config.toml
model = "masked image model"
horizontal_flip = true
mask_ratio = 0.5
encoder_qk_norm = false
encoder_inner_norm = false
encoder_patch_size = [4, 4]
encoder_layers = 12
decoder_layers = 4
beta1 = 0.95
shampoo_beta = 0.95
epochs = 3.5
lr_schedule = "linear"
weight_decay = 0.4
adamw_weight_decay_other_params = 0.05
Rows from block 2 of the encoder of a small masked image model, named by matrix and row number. Rows with one number belong to one neuron. Each number is 128 + 32 x the weight over its row's rms, rounded and kept within 0 to 255. All counts start at 0. Numbers have three digits each.
After each neuron's rows are labels from the 100 images, of 14976, where the neuron reaches its highest value: "strongest on" is what is common among them; "patch colour" is the nearest of a few named colours to the mean colour under the peak. Only what is clearly more common there than usual is listed. The data: photos of arthropod specimens (BIOSCAN-5M). In brackets: how many of the 100, against the usual share in percent.
# fc1: MLP up (encoder.blocks.2.mlp.fc1.weight, 384x192), inputs 0-191
# fc2: MLP down (encoder.blocks.2.mlp.fc2.weight, 192x384, transposed), outputs 0-191

fc1.345:143125100136127060160139152138176130187138108094091151110167141111162154102120232119181152153150103177106117110080127111180136091121145164156110087142120103134102142110100128106114127150121200255142140094149135124137164178101078098144127130164132129160103157112071113138125125128137112131143063110098152157138183146081073098119114130075125101124111127114106071124157148112132114148163131113179138147163102104194103148137074116105049140135116149102117187166135111155140130173148129173107152076155109184183120147172109173141145078172138123111164174152066113160158174115094113182
fc2.345:161146192133157109112112166109119083142125136116120161182158043128088116124205071134118104090152165125139150085152096174138111132142191135116129224150113118135117133100139081110147143148169103041125175100099083142073109070119128159093168151149121058164096095090171142097099100141143144074160096126117137155103118120128099087179086129112155117075098140173171212127129121168086159117104098168085081114117097095107115115093112132122141138146158126121092154150139069090110164159131108110164082148144082116125101114137170115113062155046113142143130140158162084097099181115145124150
strongest on: order Hemiptera (64 vs 11.3)
patch colour: grey (40 vs 8.9)

fc1.333:166143087112112096106152136132143072147094180150128096104157146124138106127158136135129125149126047135181123138136163094130099180136113163143114110158173129179157128112083124094108153048098161093115094053121149132160127105064031126112146146106099123147128135069162146167117137131128147192138136112086064112083106065135154120170129066090126112114094086140141111112052107100148098150144134099149141123114094111141120192075144135147104131128138138146059147079074204055058132104141137114150107102121099156142106058131098066137148131157159095139085161095129081171157128107170096107
fc2.333:102155111107131102167090178116083087121124185122156085160160155113116104125113103101175099135104135119077144113108129178116114142175140076133128142112132070127090176104125115111179132202144091134210088137128121129086099147121175168149109155104173142106105084133077186089135158109105120149107120155101154161093125150135124160102069086159069141191084138118114011160159131125143120129090128062115128064105151053103137133110032077121161112131115140148147138128168116178130114185127069157067112118130155061129132096128146140125163136139120160131116128137105163146127079063126099135
strongest on: order Coleoptera (42 vs 16.8)
patch colour: white (100 vs 30.4)

fc1.268:104075125152142131140100156178156119093159168109145115150100181144126154095059145127137089046131114119177133124100113186148202056131112090108103151162135106106112143174138145183176130126060165082121065097131089131139152128183136117132101126110106065225101122157122106139154070067193130124176122142137114116106131109122174151101160197079135096195110166108120172118058148132148097086111139068142097115116120112120091122074082126143122064121129149158099137127127134163132143142100141159166095102170140174111128062078159122107178107177134139123135161101121126154133095154140092117
fc2.268:096153111159135101143104122123127111097119218118139120118132152097124128140089131153116134097183147107098094156083100105149092148075117153165098125131135112172153118136139080103106145107102177143074113115146177127193130088113114093147136159157164110107178121111122135049152110096181120062139081156088113124112088142171134153142159126145090127129040087081131029091143119196079128169084162108161154163137160193160104119079070103117146198118126162147123052145136104090137121128099081165141092117163118116137097125122137153178104130072152166144144073137112072126154138127076146059
strongest on: order Coleoptera (37 vs 16.8)
patch colour: white (90 vs 30.4)

fc1.177:156093125153141142106086154117015122127057088105137133133124126140105159134110173146097070116139071114106149135082111146122127126155118139116097106185177138081150195102094108102090168070207132121150146119117069124097102070155124155133120135100155121144104128139174075111146109133118110134104109123129110114121200101151143099082129095131119131155129084144103161163075163100099139137130116096081171104178134164115030139134114124172117156134083087180141084171153163152175100173157120124096150131178140175061151077098080152145135150148058106133167128047122125144136116182133086147
fc2.177:126197145088110107149158096102186149101148198163122115105140153178135110108134055061126159140061192112157147124107174134137097137138134143143127131080109094162077074146171124109157128124059116093076056131169132118110169171121097135161178116164128120102129123151095189163102101109097087140169156108110173132133126194127114123198126098169142127125107181126180103068136085144194065156136118105141131153051152109162168116138168105132107087163104186128124135118181085106074125101157092112124139127112128150185104146112188131141133156086170094107121125137107120100152122070161126101
strongest on: order Hemiptera (28 vs 11.3)
patch colour: grey (69 vs 8.9)

fc1.119:124132115087139101183102164169186185110125125155077076137149168143125088140108188144148090146158094118147156071135140128106140107118103115090182166175155144141099132170128100119098097144158179156143114155115065110112082072086160109056171140167178164072196117174126152184149144090127107174164108191098157158074140202136176150149120076134162103140155141095188198131111116152096127140160158120132120192132091077133121106153147088110066114142128156128129113081116155093148141095103095117078129150125151096113088072175160124132127158108083090117159149113080152146146143162081117112
fc2.119:106064125146181166051093125095113100121102140103131137090172111111143172130127114168098190142119106146140124117152117167099175095141157135188151117163099107057163106055133164119186123107132127153157127158097113188107162215133128106154107128177047168114118193155104087110084112101117128145063128087161107123106196134108086109100141085153110140091134158115091097129096165128103127047149126116066154112118127162123155139074120162128179145191130116101139100173087099153127142162116181142162135116110159129108132127097075098087117100100124163167072130158141079139100091125195157123
strongest on: order Hemiptera (32 vs 11.3)
patch colour: grey (58 vs 8.9)

fc1.381:156097145095109122156100108147118124067161112111097168126131167141101101143120152125144139097122182092094127064128103170124142122119144146147146102116086140121094091090103121079099072131149149155168137159108117170133133149097139151102131122140126175105136095135113170169143127158121177159138138105179108099123114135116131170144171070139179119100081121082104111126049110056125206110137127162112089144172130140183079096037143071098134132168098070138068094111097112049093150043185069116109101126144152102139123081159145116137070078126132120190078132147124172093065145161175109147
fc2.381:105158152150148155118118143054148131148103150099139128096154130150110069100130125094119183112100148107071130164125064107061155126149070136114160150061068110085137154108057108152103170153151107050109134097143142074100101159106118087155099114052150153162086195181079110149167100062121121126186158094106100126121120120166138140103103113129157117117111125173114109080151163143100126141101125099067129109130135124122179113117143143165108156143108125111155117190202103172141125129122193160123127077157115149115125078126129074111137133167094143158184103091178174140127183111171206097
strongest on: order Coleoptera (40 vs 16.8)
patch colour: grey (29 vs 8.9)

fc1.223:127145082105135125057121162109114108178103185099137203132149114117147139088107152153175126149101159161110098179173094124078102173107145142197113099101157157146101126123122124090158188157078156202154144126101120152152086186113105132145152148168163131121165146140086081127138132159132055164142162170110170139147177140085172060142138154131107118083154065099111126122117111069120148129162147171184129099131191105069148096172051118089101141100088154130121092146117138173191177079118132099134104112126151107134154088136100146131108161078107135165149176152066126179120104178145113116
fc2.223:126107137078151123168124102129093086216072066224108160104096125136166124175130118110110093099128175151185153097128171164139156120130140168094121105115091088089136128090153137139085153173158114131139117127129143134029112082165118105068119158171082112103126138114164133176090158132153118105161072072155124145140138122148102192121162137103147140191136144180075190092165119188123157167149132096097111147115131148143129146096174144118112138100161145112117139043092115111131070118142088142144127136117103145127110164086156187119129151129152110059062126098177079074146152169121115137
strongest on: order Hemiptera (30 vs 11.3)
patch colour: grey (49 vs 8.9)

fc1.105:141146101145103113110123157154129134090088146086207147122121130168075155148182093116121109138165120096110146091179167133165161161113122135139160116181139140167077182133102151180122097062123138106064137188150066151115186136188065190127183107119141184164186168129191116142137166130184135088096141195106091168123134107129116091128089142165130074129138121136172130195144097183113112182152139115100171150166103141131087140071173099117173169156159106097112141116119115141152162099070120128153101108126148102100108073093103122136147167132135129155083106139136068167115171138068136147
fc2.105:152144111108086164165084155145192115087129138152080139145104074081210091089092160124119104162084090094122099150055082103119087128172142108146133121043124107100156071099167101114142154160174116144176125072131147140128074092116162114141069091180142096093133093165077141092093134112150129121182125102084121084118147153101124141128087112088096089107078163101098165140100106103147115110095117115129104105138158128094141141101103149184100094157137120088148088165111128102149111167138146196127117179100106162139073119138183169155174073129147077080129189113131098152105068161163143092
strongest on: order Coleoptera (43 vs 16.8)
patch colour: grey (66 vs 8.9)

fc1.256:166121120135113151151125148164052121138112125090100141160097165151174139112165073158073113153120120136147141108170166092138158157159174135142152166112080167076077122078125181089167114166084161161082096095142097133124152087086118174163100109080178119146182158146151111131111202143125100124118171093142120124154161150154119108126168063119071129150171138114085130107132182100161061154154181118162164128128116078167135116101197161141132152113113125100154173153139094152147131178212112128167199140154138089102124115104141118063122080097146127103143158097050085136128110156194122127
fc2.256:068141160098110111111128127099141161080144166185093083062190098140137123154098187123196140118132158134117170126078111140107092081152156149135128119113121116114169133165128145119133176073202103088140139127076106111166147188091155132119140183149075132093123115111115149095076101094082124116110077107130113138121122099132076126089110163214182174133128082155150169117101108136105181119125115057134136149103153140121120174118119113105118107158136110101088073106150121194096163071074074144128076160126146157130161158169078132118078166137092150149112075131187154165103098051138139108
strongest on: order Hemiptera (30 vs 11.3)
patch colour: grey (38 vs 8.9)

fc1.25:105158170194158103105119118101111109104098169083166109105131132166035162087089110121191143185125105098131162119128139095110178127167121083172119185100138094113123150131179105096141121109132112150117135115146134089055111096093147101175111166186149125143103140130151075132069113155133161200150123118073121107113133122127122123109142095146128184124132103187146165144074127131161085183089076078119124142103122110117072108151088156122147107166126112112092123138091170108121108142112130136059112175143186089176130097087157041164097077091182039123118154101152139143092128097083139136
fc2.25:115068042100141165139081100181125136131188153151112151175094145151155122146219094104123119108136117141102115170099120109082095170124138174111162085182120155151148118121100140154144158145150113108126131176124146178161134109160061209108175062132188102102135099144108141119186119169142079097084189185135117161116116118155116116141123089180090106113151128138132119188154126104124169066153147169141146148191125100115136131134122110147151142118149105130147136083181129133104112086105132108188062099088104138135122082094186200089207177158133151127136147107123067149139135153145105115
strongest on: order Coleoptera (36 vs 16.8)
patch colour: grey (57 vs 8.9)