Rows from block 3 of the encoder of a small masked image model, named by matrix and row number. Rows with one number belong to one neuron. Each number is 128 + 32 x the weight over its row's rms, rounded and kept within 0 to 255. All counts start at 0. Numbers have three digits each. After the name is the row's rms in percent of the matrix's.
After each neuron's rows are labels from the 100 images, of 14976, where the neuron reaches its highest value: "strongest on" is what is common among them. Only what is clearly more common there than usual is listed. The data: photos of arthropod specimens (BIOSCAN-5M). In brackets: how many of the 100.
# fc1: MLP up (encoder.blocks.3.mlp.fc1.weight, 384x192), inputs 0-95
# fc2: MLP down (encoder.blocks.3.mlp.fc2.weight, 192x384, transposed), outputs 0-95

fc1.83 088:133081154152189169134149136144114116100108155096144135146089090114117155089114108121171165130116157114139154139165170118200106162154119162154135148141134130150139106135058178132140095102155166050099116129159082132165086111152137131104118125114125140082144160149145184116083132064166109121
fc2.83 090:138161184105129120170179110123131106153180175168096125166113120095122139151074147175112117116173091180135080172064092094083145112142125095122078151103158126070092091114193117144109129141117114151187151128130140149128103170086090164144171148118155140072132183138119099120136102127132169081
strongest on: order Lepidoptera (26)

fc1.105 141:107091118070074160112124104185121078119114067177135147168157147128115102106151126135135174143100181114105088022147095161115127121102143107119162118141136149150106087142145174071129076093160133158171146176093090157117147110078143129075113149162102173115136128134133157180118134135138117135
fc2.105 129:121126174123150126077142066054118088177114098138090087091123160177116056089112168133141175130152129160103099171068149117058180147084101183119142110147099087131121104088079101134116152182132172137117126119147138093187104136104140050114133117043118118115106128100123130124183096108134160131
strongest on: order Coleoptera (39)

fc1.52 144:097125128132108102174119114136149146185099105119038150148176164116113111127135170164097095091132179175121126123144145147159168083106102156097109126106104156143088096154121068144178158118093129070134112155148101168070177133163120103130127144137079119125102098086130142127151054152145125127
fc2.52 134:189120156152118127108150082139097123107178096115171157112132110093124162151101147091154086170136111103098151158151140110114057155122073058144162095090092109114098137072100179147071123146115080163154172077093104104113062100080115137128069057086142105129093111109107069133088133114148082042
strongest on: order Hymenoptera (46)

fc1.75 129:110135080102098134137149131088101078127149126182111167109190122132120046087088179129122123078136159137136102151101149107169142142167075089122081125081147108110128153125133120139169137153119103119119148086141116062167160133185128092071184126142154053136164092097156083113190098149141154113
fc2.75 121:140179191179118134115123132116141130144117164154128146117100183131158146174110131093124141134136144122124132150105116215106157130110136173105137187149123166180158113164105109146046140182077145138124130150131131119074095145119123059140111151081137176226111101141133138142138100174137172120
strongest on: order Hymenoptera (42)

fc1.329 078:111108033116124082126143071113147099161116169133103157118147127092106169154142095137091112098144126127099125119098174095164158093068148156165126138151161126145184117053130091161131177146111123158121120109087116133155173212077156084136105156145122089148136138091152089081186154146129151152
fc2.329 079:123107170126118136133121134116066102105148144107103101134120133123118119104140183158148122120120111135117110091112071144139127160106133093111181146169151097131102148151161191047081091157085108062129145178118108137097044094141119171121112079061153202108140152137110144165096099142147123100
strongest on: order Coleoptera (37)

fc1.315 101:080157096108138135188170154176077128218129124114136174123063106098129162152057160117176134156136102098075111175176097099111091172161161109104071139126145190187125140127169095112126121152091183143125136146158097094134118137127095072069159178133154143094179073165140159113107138131174084108
fc2.315 108:094122146101126089122181170107196094095111098163164165150089155128156142132141151135092129099172173173139087123122152087075162087116108150161098091100110116109091105120114167142134156161125102138123158160130137172105132102079144098158078133112138163153090117063136121187127091102065151134
strongest on: order Coleoptera (36)

fc1.57 063:102142083183132056140090138147122168043167121132156126125122148103108074112173069178139128103146133132123145089138141092195113110148112072071139122156109165139146168116134151132156176113038142152070153088098116126160181190111160164110150158114112181154105148125151167113146143160104170125
fc2.57 064:157119100136101127149157087118115079152044116141139088105119125114101125121152176138126147067085122122150107135097106135098149162129168145131093116122165108138116137101128126115101107116161096130136147135138112143096041099152056176078140127161146051104155180093114156090059134124119129126
strongest on: order Coleoptera (40)

fc1.351 095:144178107085117159082138113160172154121035108125172162142144104137067143051104160122071146147161130145155126104162154164122105077110117134105106098146076111113191149131152133157086088151136126120183105126080185122145150108111095167064143166130072166136122143114135161136111140110101178087
fc2.351 097:124147132129155166115117146113104102169165162073143121144074138124120165134082131117197084113074096101163119169093124099160155146197103026177153102129163156128104146084082133139081142111119154079131146121136118125110152101186120135161130114140192148173092102140116165124101179127197106093
strongest on: order Coleoptera (50)

fc1.253 085:083142100151170100093180104131113120125097139101122059057100124116100119076149060112119158112153124178138126108085106116042121118134150051115176188162113105160144135129138171159167094142138119127108070107167119073142139155126084112090118162150093153102108123068127141128118119153094093108
fc2.253 083:126154120128130135095139125151147175153180126173117122183132160159125165157105175175179112100106141112120139080172151138170091101132136188086146122213133126105165119149164077075081158156198195087155137159114101142132128125124107174163114137179123088152103124157066100155104115093182135126
strongest on: order Hymenoptera (41)

fc1.234 112:154098101166097091160086139137075081111118086079100088140123109129115107153120141151130101153090123188081140123115124123136148154126144113135107108125129103102122174183155136112136135136165138187108123148115103099079160137150161118142096097090092083072153128070219106111158058195125138097
fc2.234 108:118142189139111092118122101094117178123098190109166174062143131117117189125127111099131145085132121113123122144074120137149146110122109157132146134092144161120172134162085154035092182108099070131095118137124120155139089140114155043190077171132144175157115171158144172151115163103100094162
strongest on: order Hemiptera (51)

fc1.295 163:147129118091121155098116118119120095149123087157117182144132096092120095129129142153154136160157086141107126065165139056156112155150159083106122163109184097188157172066123130120081144152176122151185150159038140073112143190164127113110055152080139083128064090092131161108108202095142163101
fc2.295 140:130171096162172109177130101101111096145182105108118118101081112145133142142116122158120066097153167104117136105093124133156101151104093111160180122114068111151048098124094114088154113068164086121086159147161124136151060076068190171172148134149140119161146130092088049126129101127127070096
strongest on: order Hymenoptera (43)

fc1.262 106:157162111133164094135129151131144158154092189162098145083154165125105171122035145090139100142080110102139165145143180160113127109106095159118146154153135086124126164196172144101073229111095131135063095095159128177130194121110120139101102086153128110131101137110094123115099135058123118145
fc2.262 110:113119160162126081118144115120092065130159064124146182147143109151052134134167127121111125116180133128166139144100141108101112125143140163118106181154141171146115105084143179128118091198183103049198173159112113126092083141116078113116083165147137125155112118117121177095092146127155146102
strongest on: order Coleoptera (39)

fc1.203 123:123098120191128103111111127170153144087127185204130101158104153193111162098113146083157162139111150123135116194061139026154165141182174172154106146179078089142140092163137107115131127122139199147179076151124173141116102112148137169122222162157110161148140091123146116126145086149146153120
fc2.203 133:107182118125176170087126130124121135111117141123088130066098162115181157174145078112111115149113125135124158169201110198161123090158087126150134119077154105135175071075123093104091131120164059178117097084102106118107131127119108117131125064135164112103127187138130117146129152097164169124
strongest on: order Hymenoptera (47)

fc1.156 060:139119177139128131122113168123142108161138121097196159150135118103156131122143134179161083096158138153093150085125127099078184144121124131136145110084101179103158077139123144114155110132151152147110126090072125063135120095106177123123091088138165179069115187086135155197137173106113161135
fc2.156 053:110169070097147103098173116114142085124084143110060081157091108069105114117114107083151140148084141130130099144104146133132098143129125148054089155125143106171089171137132134150074153158153101107104127178140103150066067102165122155079121159113071091136109090154131087102115079125144099128
strongest on: order Coleoptera (39)

fc1.144 119:125113051168138145090143216098084126150129125106110157075155136160168118178077147130124119106096168127141168109135141176084177144078136146115142135165094188120160157132164134126106176126038181148163068111069166158125150121135140130078094167138061116194076181078077107141191123109134113147
fc2.144 121:114163108122210111152150108079108141130138096160093160179109125129134107127073091151087115039135111114189145173130125143124141090140152122141146135091132133086128080136144117174081077109084103102118077105195130151120211177146089106105140146137098114104105116117116136134109118126140113129
strongest on: order Hemiptera (42)

fc1.80 071:094150155097112116075131143087142116062175133173171174134147128160152154113165130182128145146144167129148108169093118083067113128139152141116128095126095083158053122145120105137150115141123097191125158067153128112109120074062117155118173122173160170171117163149165087116147118106101175150
fc2.80 067:178103130157117181157121125195139090213072102132100097104102098129104153131131152079107124123116145145110112125154156202121170118154113104076145106174108137109134086087140188095096176159206128103106092223159121092158160127169165097146060133065144078156072102156121132115144100089126119127
strongest on: order Hymenoptera (42)

fc1.233 072:085167074111106106164112125142099119127124143167195123167108108133134125116104099132076214093136169083104088141172120103110101179159112117166100153153085122062081113133097123139165171154053158111133078130078126123112147187120093097125129134121134125112140085178124123110178143131146120135
fc2.233 069:164082143206113101135095148148130136118139127081104128206093119155153131122134079097125086160102132146143149142116123101159150093099102147151157115130098061128158126087127118198104104147117116172109183179217112105170115109197110157127054098078147117150162204116149128149062093125083161119
strongest on: order Hemiptera (45)