Rows from block 4 of the encoder of a small masked image model, named by matrix and row number. Rows with one number belong to one neuron. Each number is 50 + 15 x the weight over its row's rms, rounded and kept within 0 to 99. All counts start at 0.
After each neuron's rows are labels from the 100 images, of 14976, where the neuron reaches its highest value: "strongest on" is what is common among them; "peak at" is the part of the image that holds the peak. Only what is clearly more common there than usual is listed. The data: photos of arthropod specimens (BIOSCAN-5M). In brackets: how many of the 100.
# fc1: MLP up (encoder.blocks.4.mlp.fc1.weight, 384x192), inputs 78-116
# fc2: MLP down (encoder.blocks.4.mlp.fc2.weight, 192x384, transposed), outputs 78-116

fc1.267:27 44 29 64 43 54 56 57 67 68 53 56 35 29 68 45 44 79 70 43 63 58 48 62 50 87 56 21 53 35 68 70 55 42 60 74 37 66 69
fc2.267:36 47 68 46 54 57 63 63 49 63 34 65 66 71 42 68 35 53 53 49 32 40 71 61 40 35 72 87 50 62 41 64 32 89 39 47 55 72 44
strongest on: order Hymenoptera (45)
peak at: centre (32)

fc1.222:58 66 63 55 47 63 30 48 60 48 29 35 86 26 43 85 36 47 66 44 42 17 47 34 33 64 25 63 45 33 45 38 58 42 53 29 40 54 53
fc2.222:47 28 43 74 45 48 55 48 47 34 49 59 45 55 51 42 50 39 22 53 39 51 50 62 47 49 62 61 66 70 48 71 40 50 26 39 49 55 31
strongest on: order Hymenoptera (44)
peak at: centre (37)

fc1.211:71 43 53 69 35 60 38 21 17 52 47 46 52 78 55 45 46 47 53 55 66 57 44 18 51 49 44 52 47 50 46 44 55 59 68 55 48 42 58
fc2.211:39 42 32 58 37 18 54 67 50 35 38 60 71 33 82 50 22 42 61 46 44 34 38 53 50 40 60 65 49 55 83 33 27 26 26 44 63 78 30
strongest on: order Hymenoptera (49)
peak at: centre (46)

fc1.266:55 35 53 37 56 75 47 40 31 49 60 74 49 59 45 54 73 32 79 44 69 38 45 77 27 40 38 41 33 39 64 78 16 46 54 37 60 73 41
fc2.266:68 56 39 74 51 34 40 40 61 43 53 48 46 67 51 70 47 37 34 47 37 55 41 28 53 39 38 56 63 41 31 46 61 62 35 35 56 75 53
strongest on: order Hymenoptera (44)
peak at: centre (29)

fc1.123:49 35 42 29 53 52 39 50 32 37 56 73 38 69 30 17 52 29 62 48 41 49 55 43 50 43 57 58 39 59 73 35 20 80 29 40 41 63 50
fc2.123:69 74 38 35 75 49 47 36 33 39 46 10 55 43 46 59 71 69 18 34 61 47 67 75 36 71 49 50 48 39 60 74 24 11 44 64 70 45 28
strongest on: order Coleoptera (40)
peak at: bottom centre (31); middle left (25)

fc1.131:51 36 32 36 54 59 36 49 44 42 09 80 44 49 58 27 43 42 36 59 40 37 37 47 40 42 32 43 60 44 67 40 38 31 62 30 64 34 36
fc2.131:49 40 68 51 58 52 70 46 68 47 70 16 46 42 55 66 47 45 67 44 68 45 69 52 61 54 61 78 22 46 39 38 54 41 53 44 49 46 62
strongest on: order Coleoptera (56)
peak at: middle right (38); centre (32)

fc1.240:31 21 64 46 17 54 39 13 30 60 40 61 61 44 52 52 68 31 75 39 38 48 46 58 46 58 44 51 62 24 47 54 76 52 66 63 29 30 45
fc2.240:28 38 50 30 41 57 40 38 51 41 75 46 34 53 61 68 46 46 31 41 61 47 61 26 31 60 66 55 31 63 52 70 37 18 38 45 44 27 78
strongest on: order Hymenoptera (43)
peak at: centre (48)

fc1.102:65 64 51 48 15 53 62 51 33 49 71 57 49 54 31 59 51 66 69 48 99 50 31 42 63 65 55 69 43 48 44 69 44 67 17 59 54 66 11
fc2.102:50 49 58 53 64 55 30 21 31 47 81 22 10 61 47 23 28 33 48 41 48 65 39 96 52 46 44 17 65 74 47 54 45 58 31 25 55 30 52
strongest on: order Coleoptera (42)
peak at: bottom centre (29)

fc1.367:35 47 21 54 28 43 35 46 50 51 75 71 37 23 45 54 58 33 45 66 31 57 55 47 48 38 39 58 64 42 41 77 30 27 54 41 45 38 44
fc2.367:55 29 46 67 73 44 42 51 50 43 54 27 49 45 55 52 36 72 41 33 79 31 43 74 55 74 52 57 61 53 68 42 60 82 13 61 58 38 70
strongest on: order Coleoptera (53)
peak at: middle right (43); centre (30)

fc1.144:60 51 34 49 54 41 47 47 55 48 41 37 53 32 58 73 71 60 53 57 45 44 66 63 48 47 37 78 41 44 65 41 52 65 27 52 98 39 43
fc2.144:35 53 82 62 50 20 48 84 43 40 65 53 59 48 29 59 35 40 48 42 61 42 36 41 51 25 60 12 43 56 51 34 43 49 50 42 24 57 63
strongest on: order Lepidoptera (28)
peak at: top left (49)

fc1.170:48 32 39 41 52 42 34 43 51 35 46 72 61 58 54 35 74 34 72 42 41 63 48 28 39 85 27 39 44 43 57 26 55 47 33 46 18 50 50
fc2.170:55 63 50 54 39 56 51 49 54 35 63 22 33 40 49 53 56 42 44 57 38 41 31 60 77 33 63 61 57 57 37 65 45 53 42 63 90 31 47
strongest on: order Hymenoptera (51)
peak at: centre (40)

fc1.115:69 46 50 52 54 44 38 33 15 48 46 53 67 36 50 32 42 37 53 54 70 41 47 45 09 52 48 53 63 57 51 45 26 54 44 88 47 29 56
fc2.115:57 46 49 41 56 53 58 60 62 53 66 57 37 53 61 54 56 65 47 63 33 65 67 46 68 35 41 51 50 46 51 35 79 47 30 38 42 54 51
strongest on: order Hymenoptera (46)
peak at: centre (39)

fc1.257:61 41 39 52 29 32 39 41 40 33 45 31 78 60 35 68 36 53 38 36 46 60 44 53 46 51 61 78 74 45 60 43 27 42 30 66 67 38 30
fc2.257:45 49 57 39 72 43 66 54 65 44 51 32 35 59 62 31 49 41 45 62 44 53 78 59 47 47 39 52 19 43 45 86 57 64 65 57 60 53 54
strongest on: order Coleoptera (38)
peak at: centre (44)

fc1.246:39 45 35 53 37 82 36 55 57 62 68 52 38 78 27 32 66 52 26 52 64 56 81 78 64 50 58 18 65 24 37 52 56 81 45 45 39 47 61
fc2.246:56 49 33 44 39 14 37 52 59 25 34 61 50 48 54 36 25 53 14 39 59 47 30 46 28 37 58 49 32 33 71 38 40 63 21 62 27 55 49
strongest on: order Hymenoptera (46)
peak at: centre (26)

fc1.85:32 75 52 16 59 50 41 24 52 63 22 45 59 35 37 60 61 28 35 62 28 34 41 44 60 67 64 50 25 42 49 49 35 61 58 32 70 33 40
fc2.85:56 40 42 59 35 46 45 64 51 44 55 60 71 41 34 50 48 68 71 74 59 47 38 53 41 23 53 33 64 57 44 61 77 70 60 61 33 46 49
strongest on: order Hymenoptera (41)
peak at: centre (30)

fc1.274:27 73 26 51 47 12 56 62 41 53 36 44 43 69 50 65 52 71 58 40 54 31 34 60 40 27 72 60 71 83 55 54 40 74 19 53 48 45 67
fc2.274:68 43 29 37 42 47 41 68 59 51 47 42 49 30 54 52 46 39 40 68 61 55 48 56 35 76 24 47 51 25 44 36 50 15 68 52 21 61 47
strongest on: order Coleoptera (38)
peak at: centre (39); middle left (27)

fc1.24:39 48 48 51 47 42 51 25 33 62 33 59 73 44 53 56 51 43 46 53 50 60 50 54 65 30 25 49 28 29 49 38 63 63 30 41 39 38 56
fc2.24:61 41 47 45 76 64 47 56 53 43 54 52 54 74 44 32 47 34 42 41 64 29 51 64 45 31 34 47 74 51 42 50 42 37 50 28 67 57 55
strongest on: order Hymenoptera (46)
peak at: centre (49)

fc1.338:55 50 51 65 32 39 45 44 37 46 25 39 32 48 49 64 49 25 54 43 71 45 54 72 58 49 31 43 47 51 46 20 83 62 36 36 57 73 53
fc2.338:30 62 32 35 58 70 65 66 44 46 44 51 50 60 48 28 35 67 62 52 48 56 49 37 79 34 49 68 62 42 36 54 45 28 28 34 35 66 30
strongest on: order Hymenoptera (43)
peak at: centre (39)

fc1.190:70 28 93 37 59 68 56 45 46 45 50 86 49 39 53 37 43 50 40 26 63 21 29 43 22 68 43 81 47 56 56 64 48 60 78 35 56 89 69
fc2.190:54 60 49 61 43 05 35 55 59 50 50 28 51 38 70 50 84 45 57 82 54 61 84 48 54 37 61 35 37 37 39 41 34 52 21 68 60 48 35
strongest on: order Hymenoptera (49)
peak at: centre (46)

fc1.55:46 51 61 56 36 54 34 24 59 61 64 49 65 40 48 48 43 43 38 30 67 77 47 35 38 61 43 64 77 63 62 83 54 59 31 49 53 59 45
fc2.55:58 34 54 47 56 77 39 79 43 63 28 62 50 59 47 36 73 35 60 74 46 23 45 45 56 38 72 59 43 60 44 51 39 38 83 53 50 52 56
strongest on: order Hymenoptera (48)
peak at: bottom right (37)

fc1.100:45 62 35 25 93 55 33 46 61 59 46 71 71 51 59 46 31 26 81 19 33 25 40 67 25 64 23 51 62 72 63 46 75 50 24 48 28 65 36
fc2.100:74 37 45 31 39 23 55 53 55 57 74 51 44 61 61 56 44 55 35 62 61 50 53 51 52 48 62 61 57 38 43 69 31 30 50 24 54 65 60
strongest on: order Hymenoptera (41)
peak at: top centre (36)

fc1.205:43 56 59 59 47 32 82 61 54 23 64 61 51 56 63 08 47 57 42 62 44 59 45 67 55 42 50 24 65 34 45 37 51 64 24 57 64 73 32
fc2.205:57 52 72 58 67 46 37 36 41 47 47 46 29 60 71 75 44 37 40 47 60 47 47 40 37 50 53 47 35 57 44 78 63 49 38 58 54 39 67
strongest on: order Hymenoptera (48)
peak at: centre (41)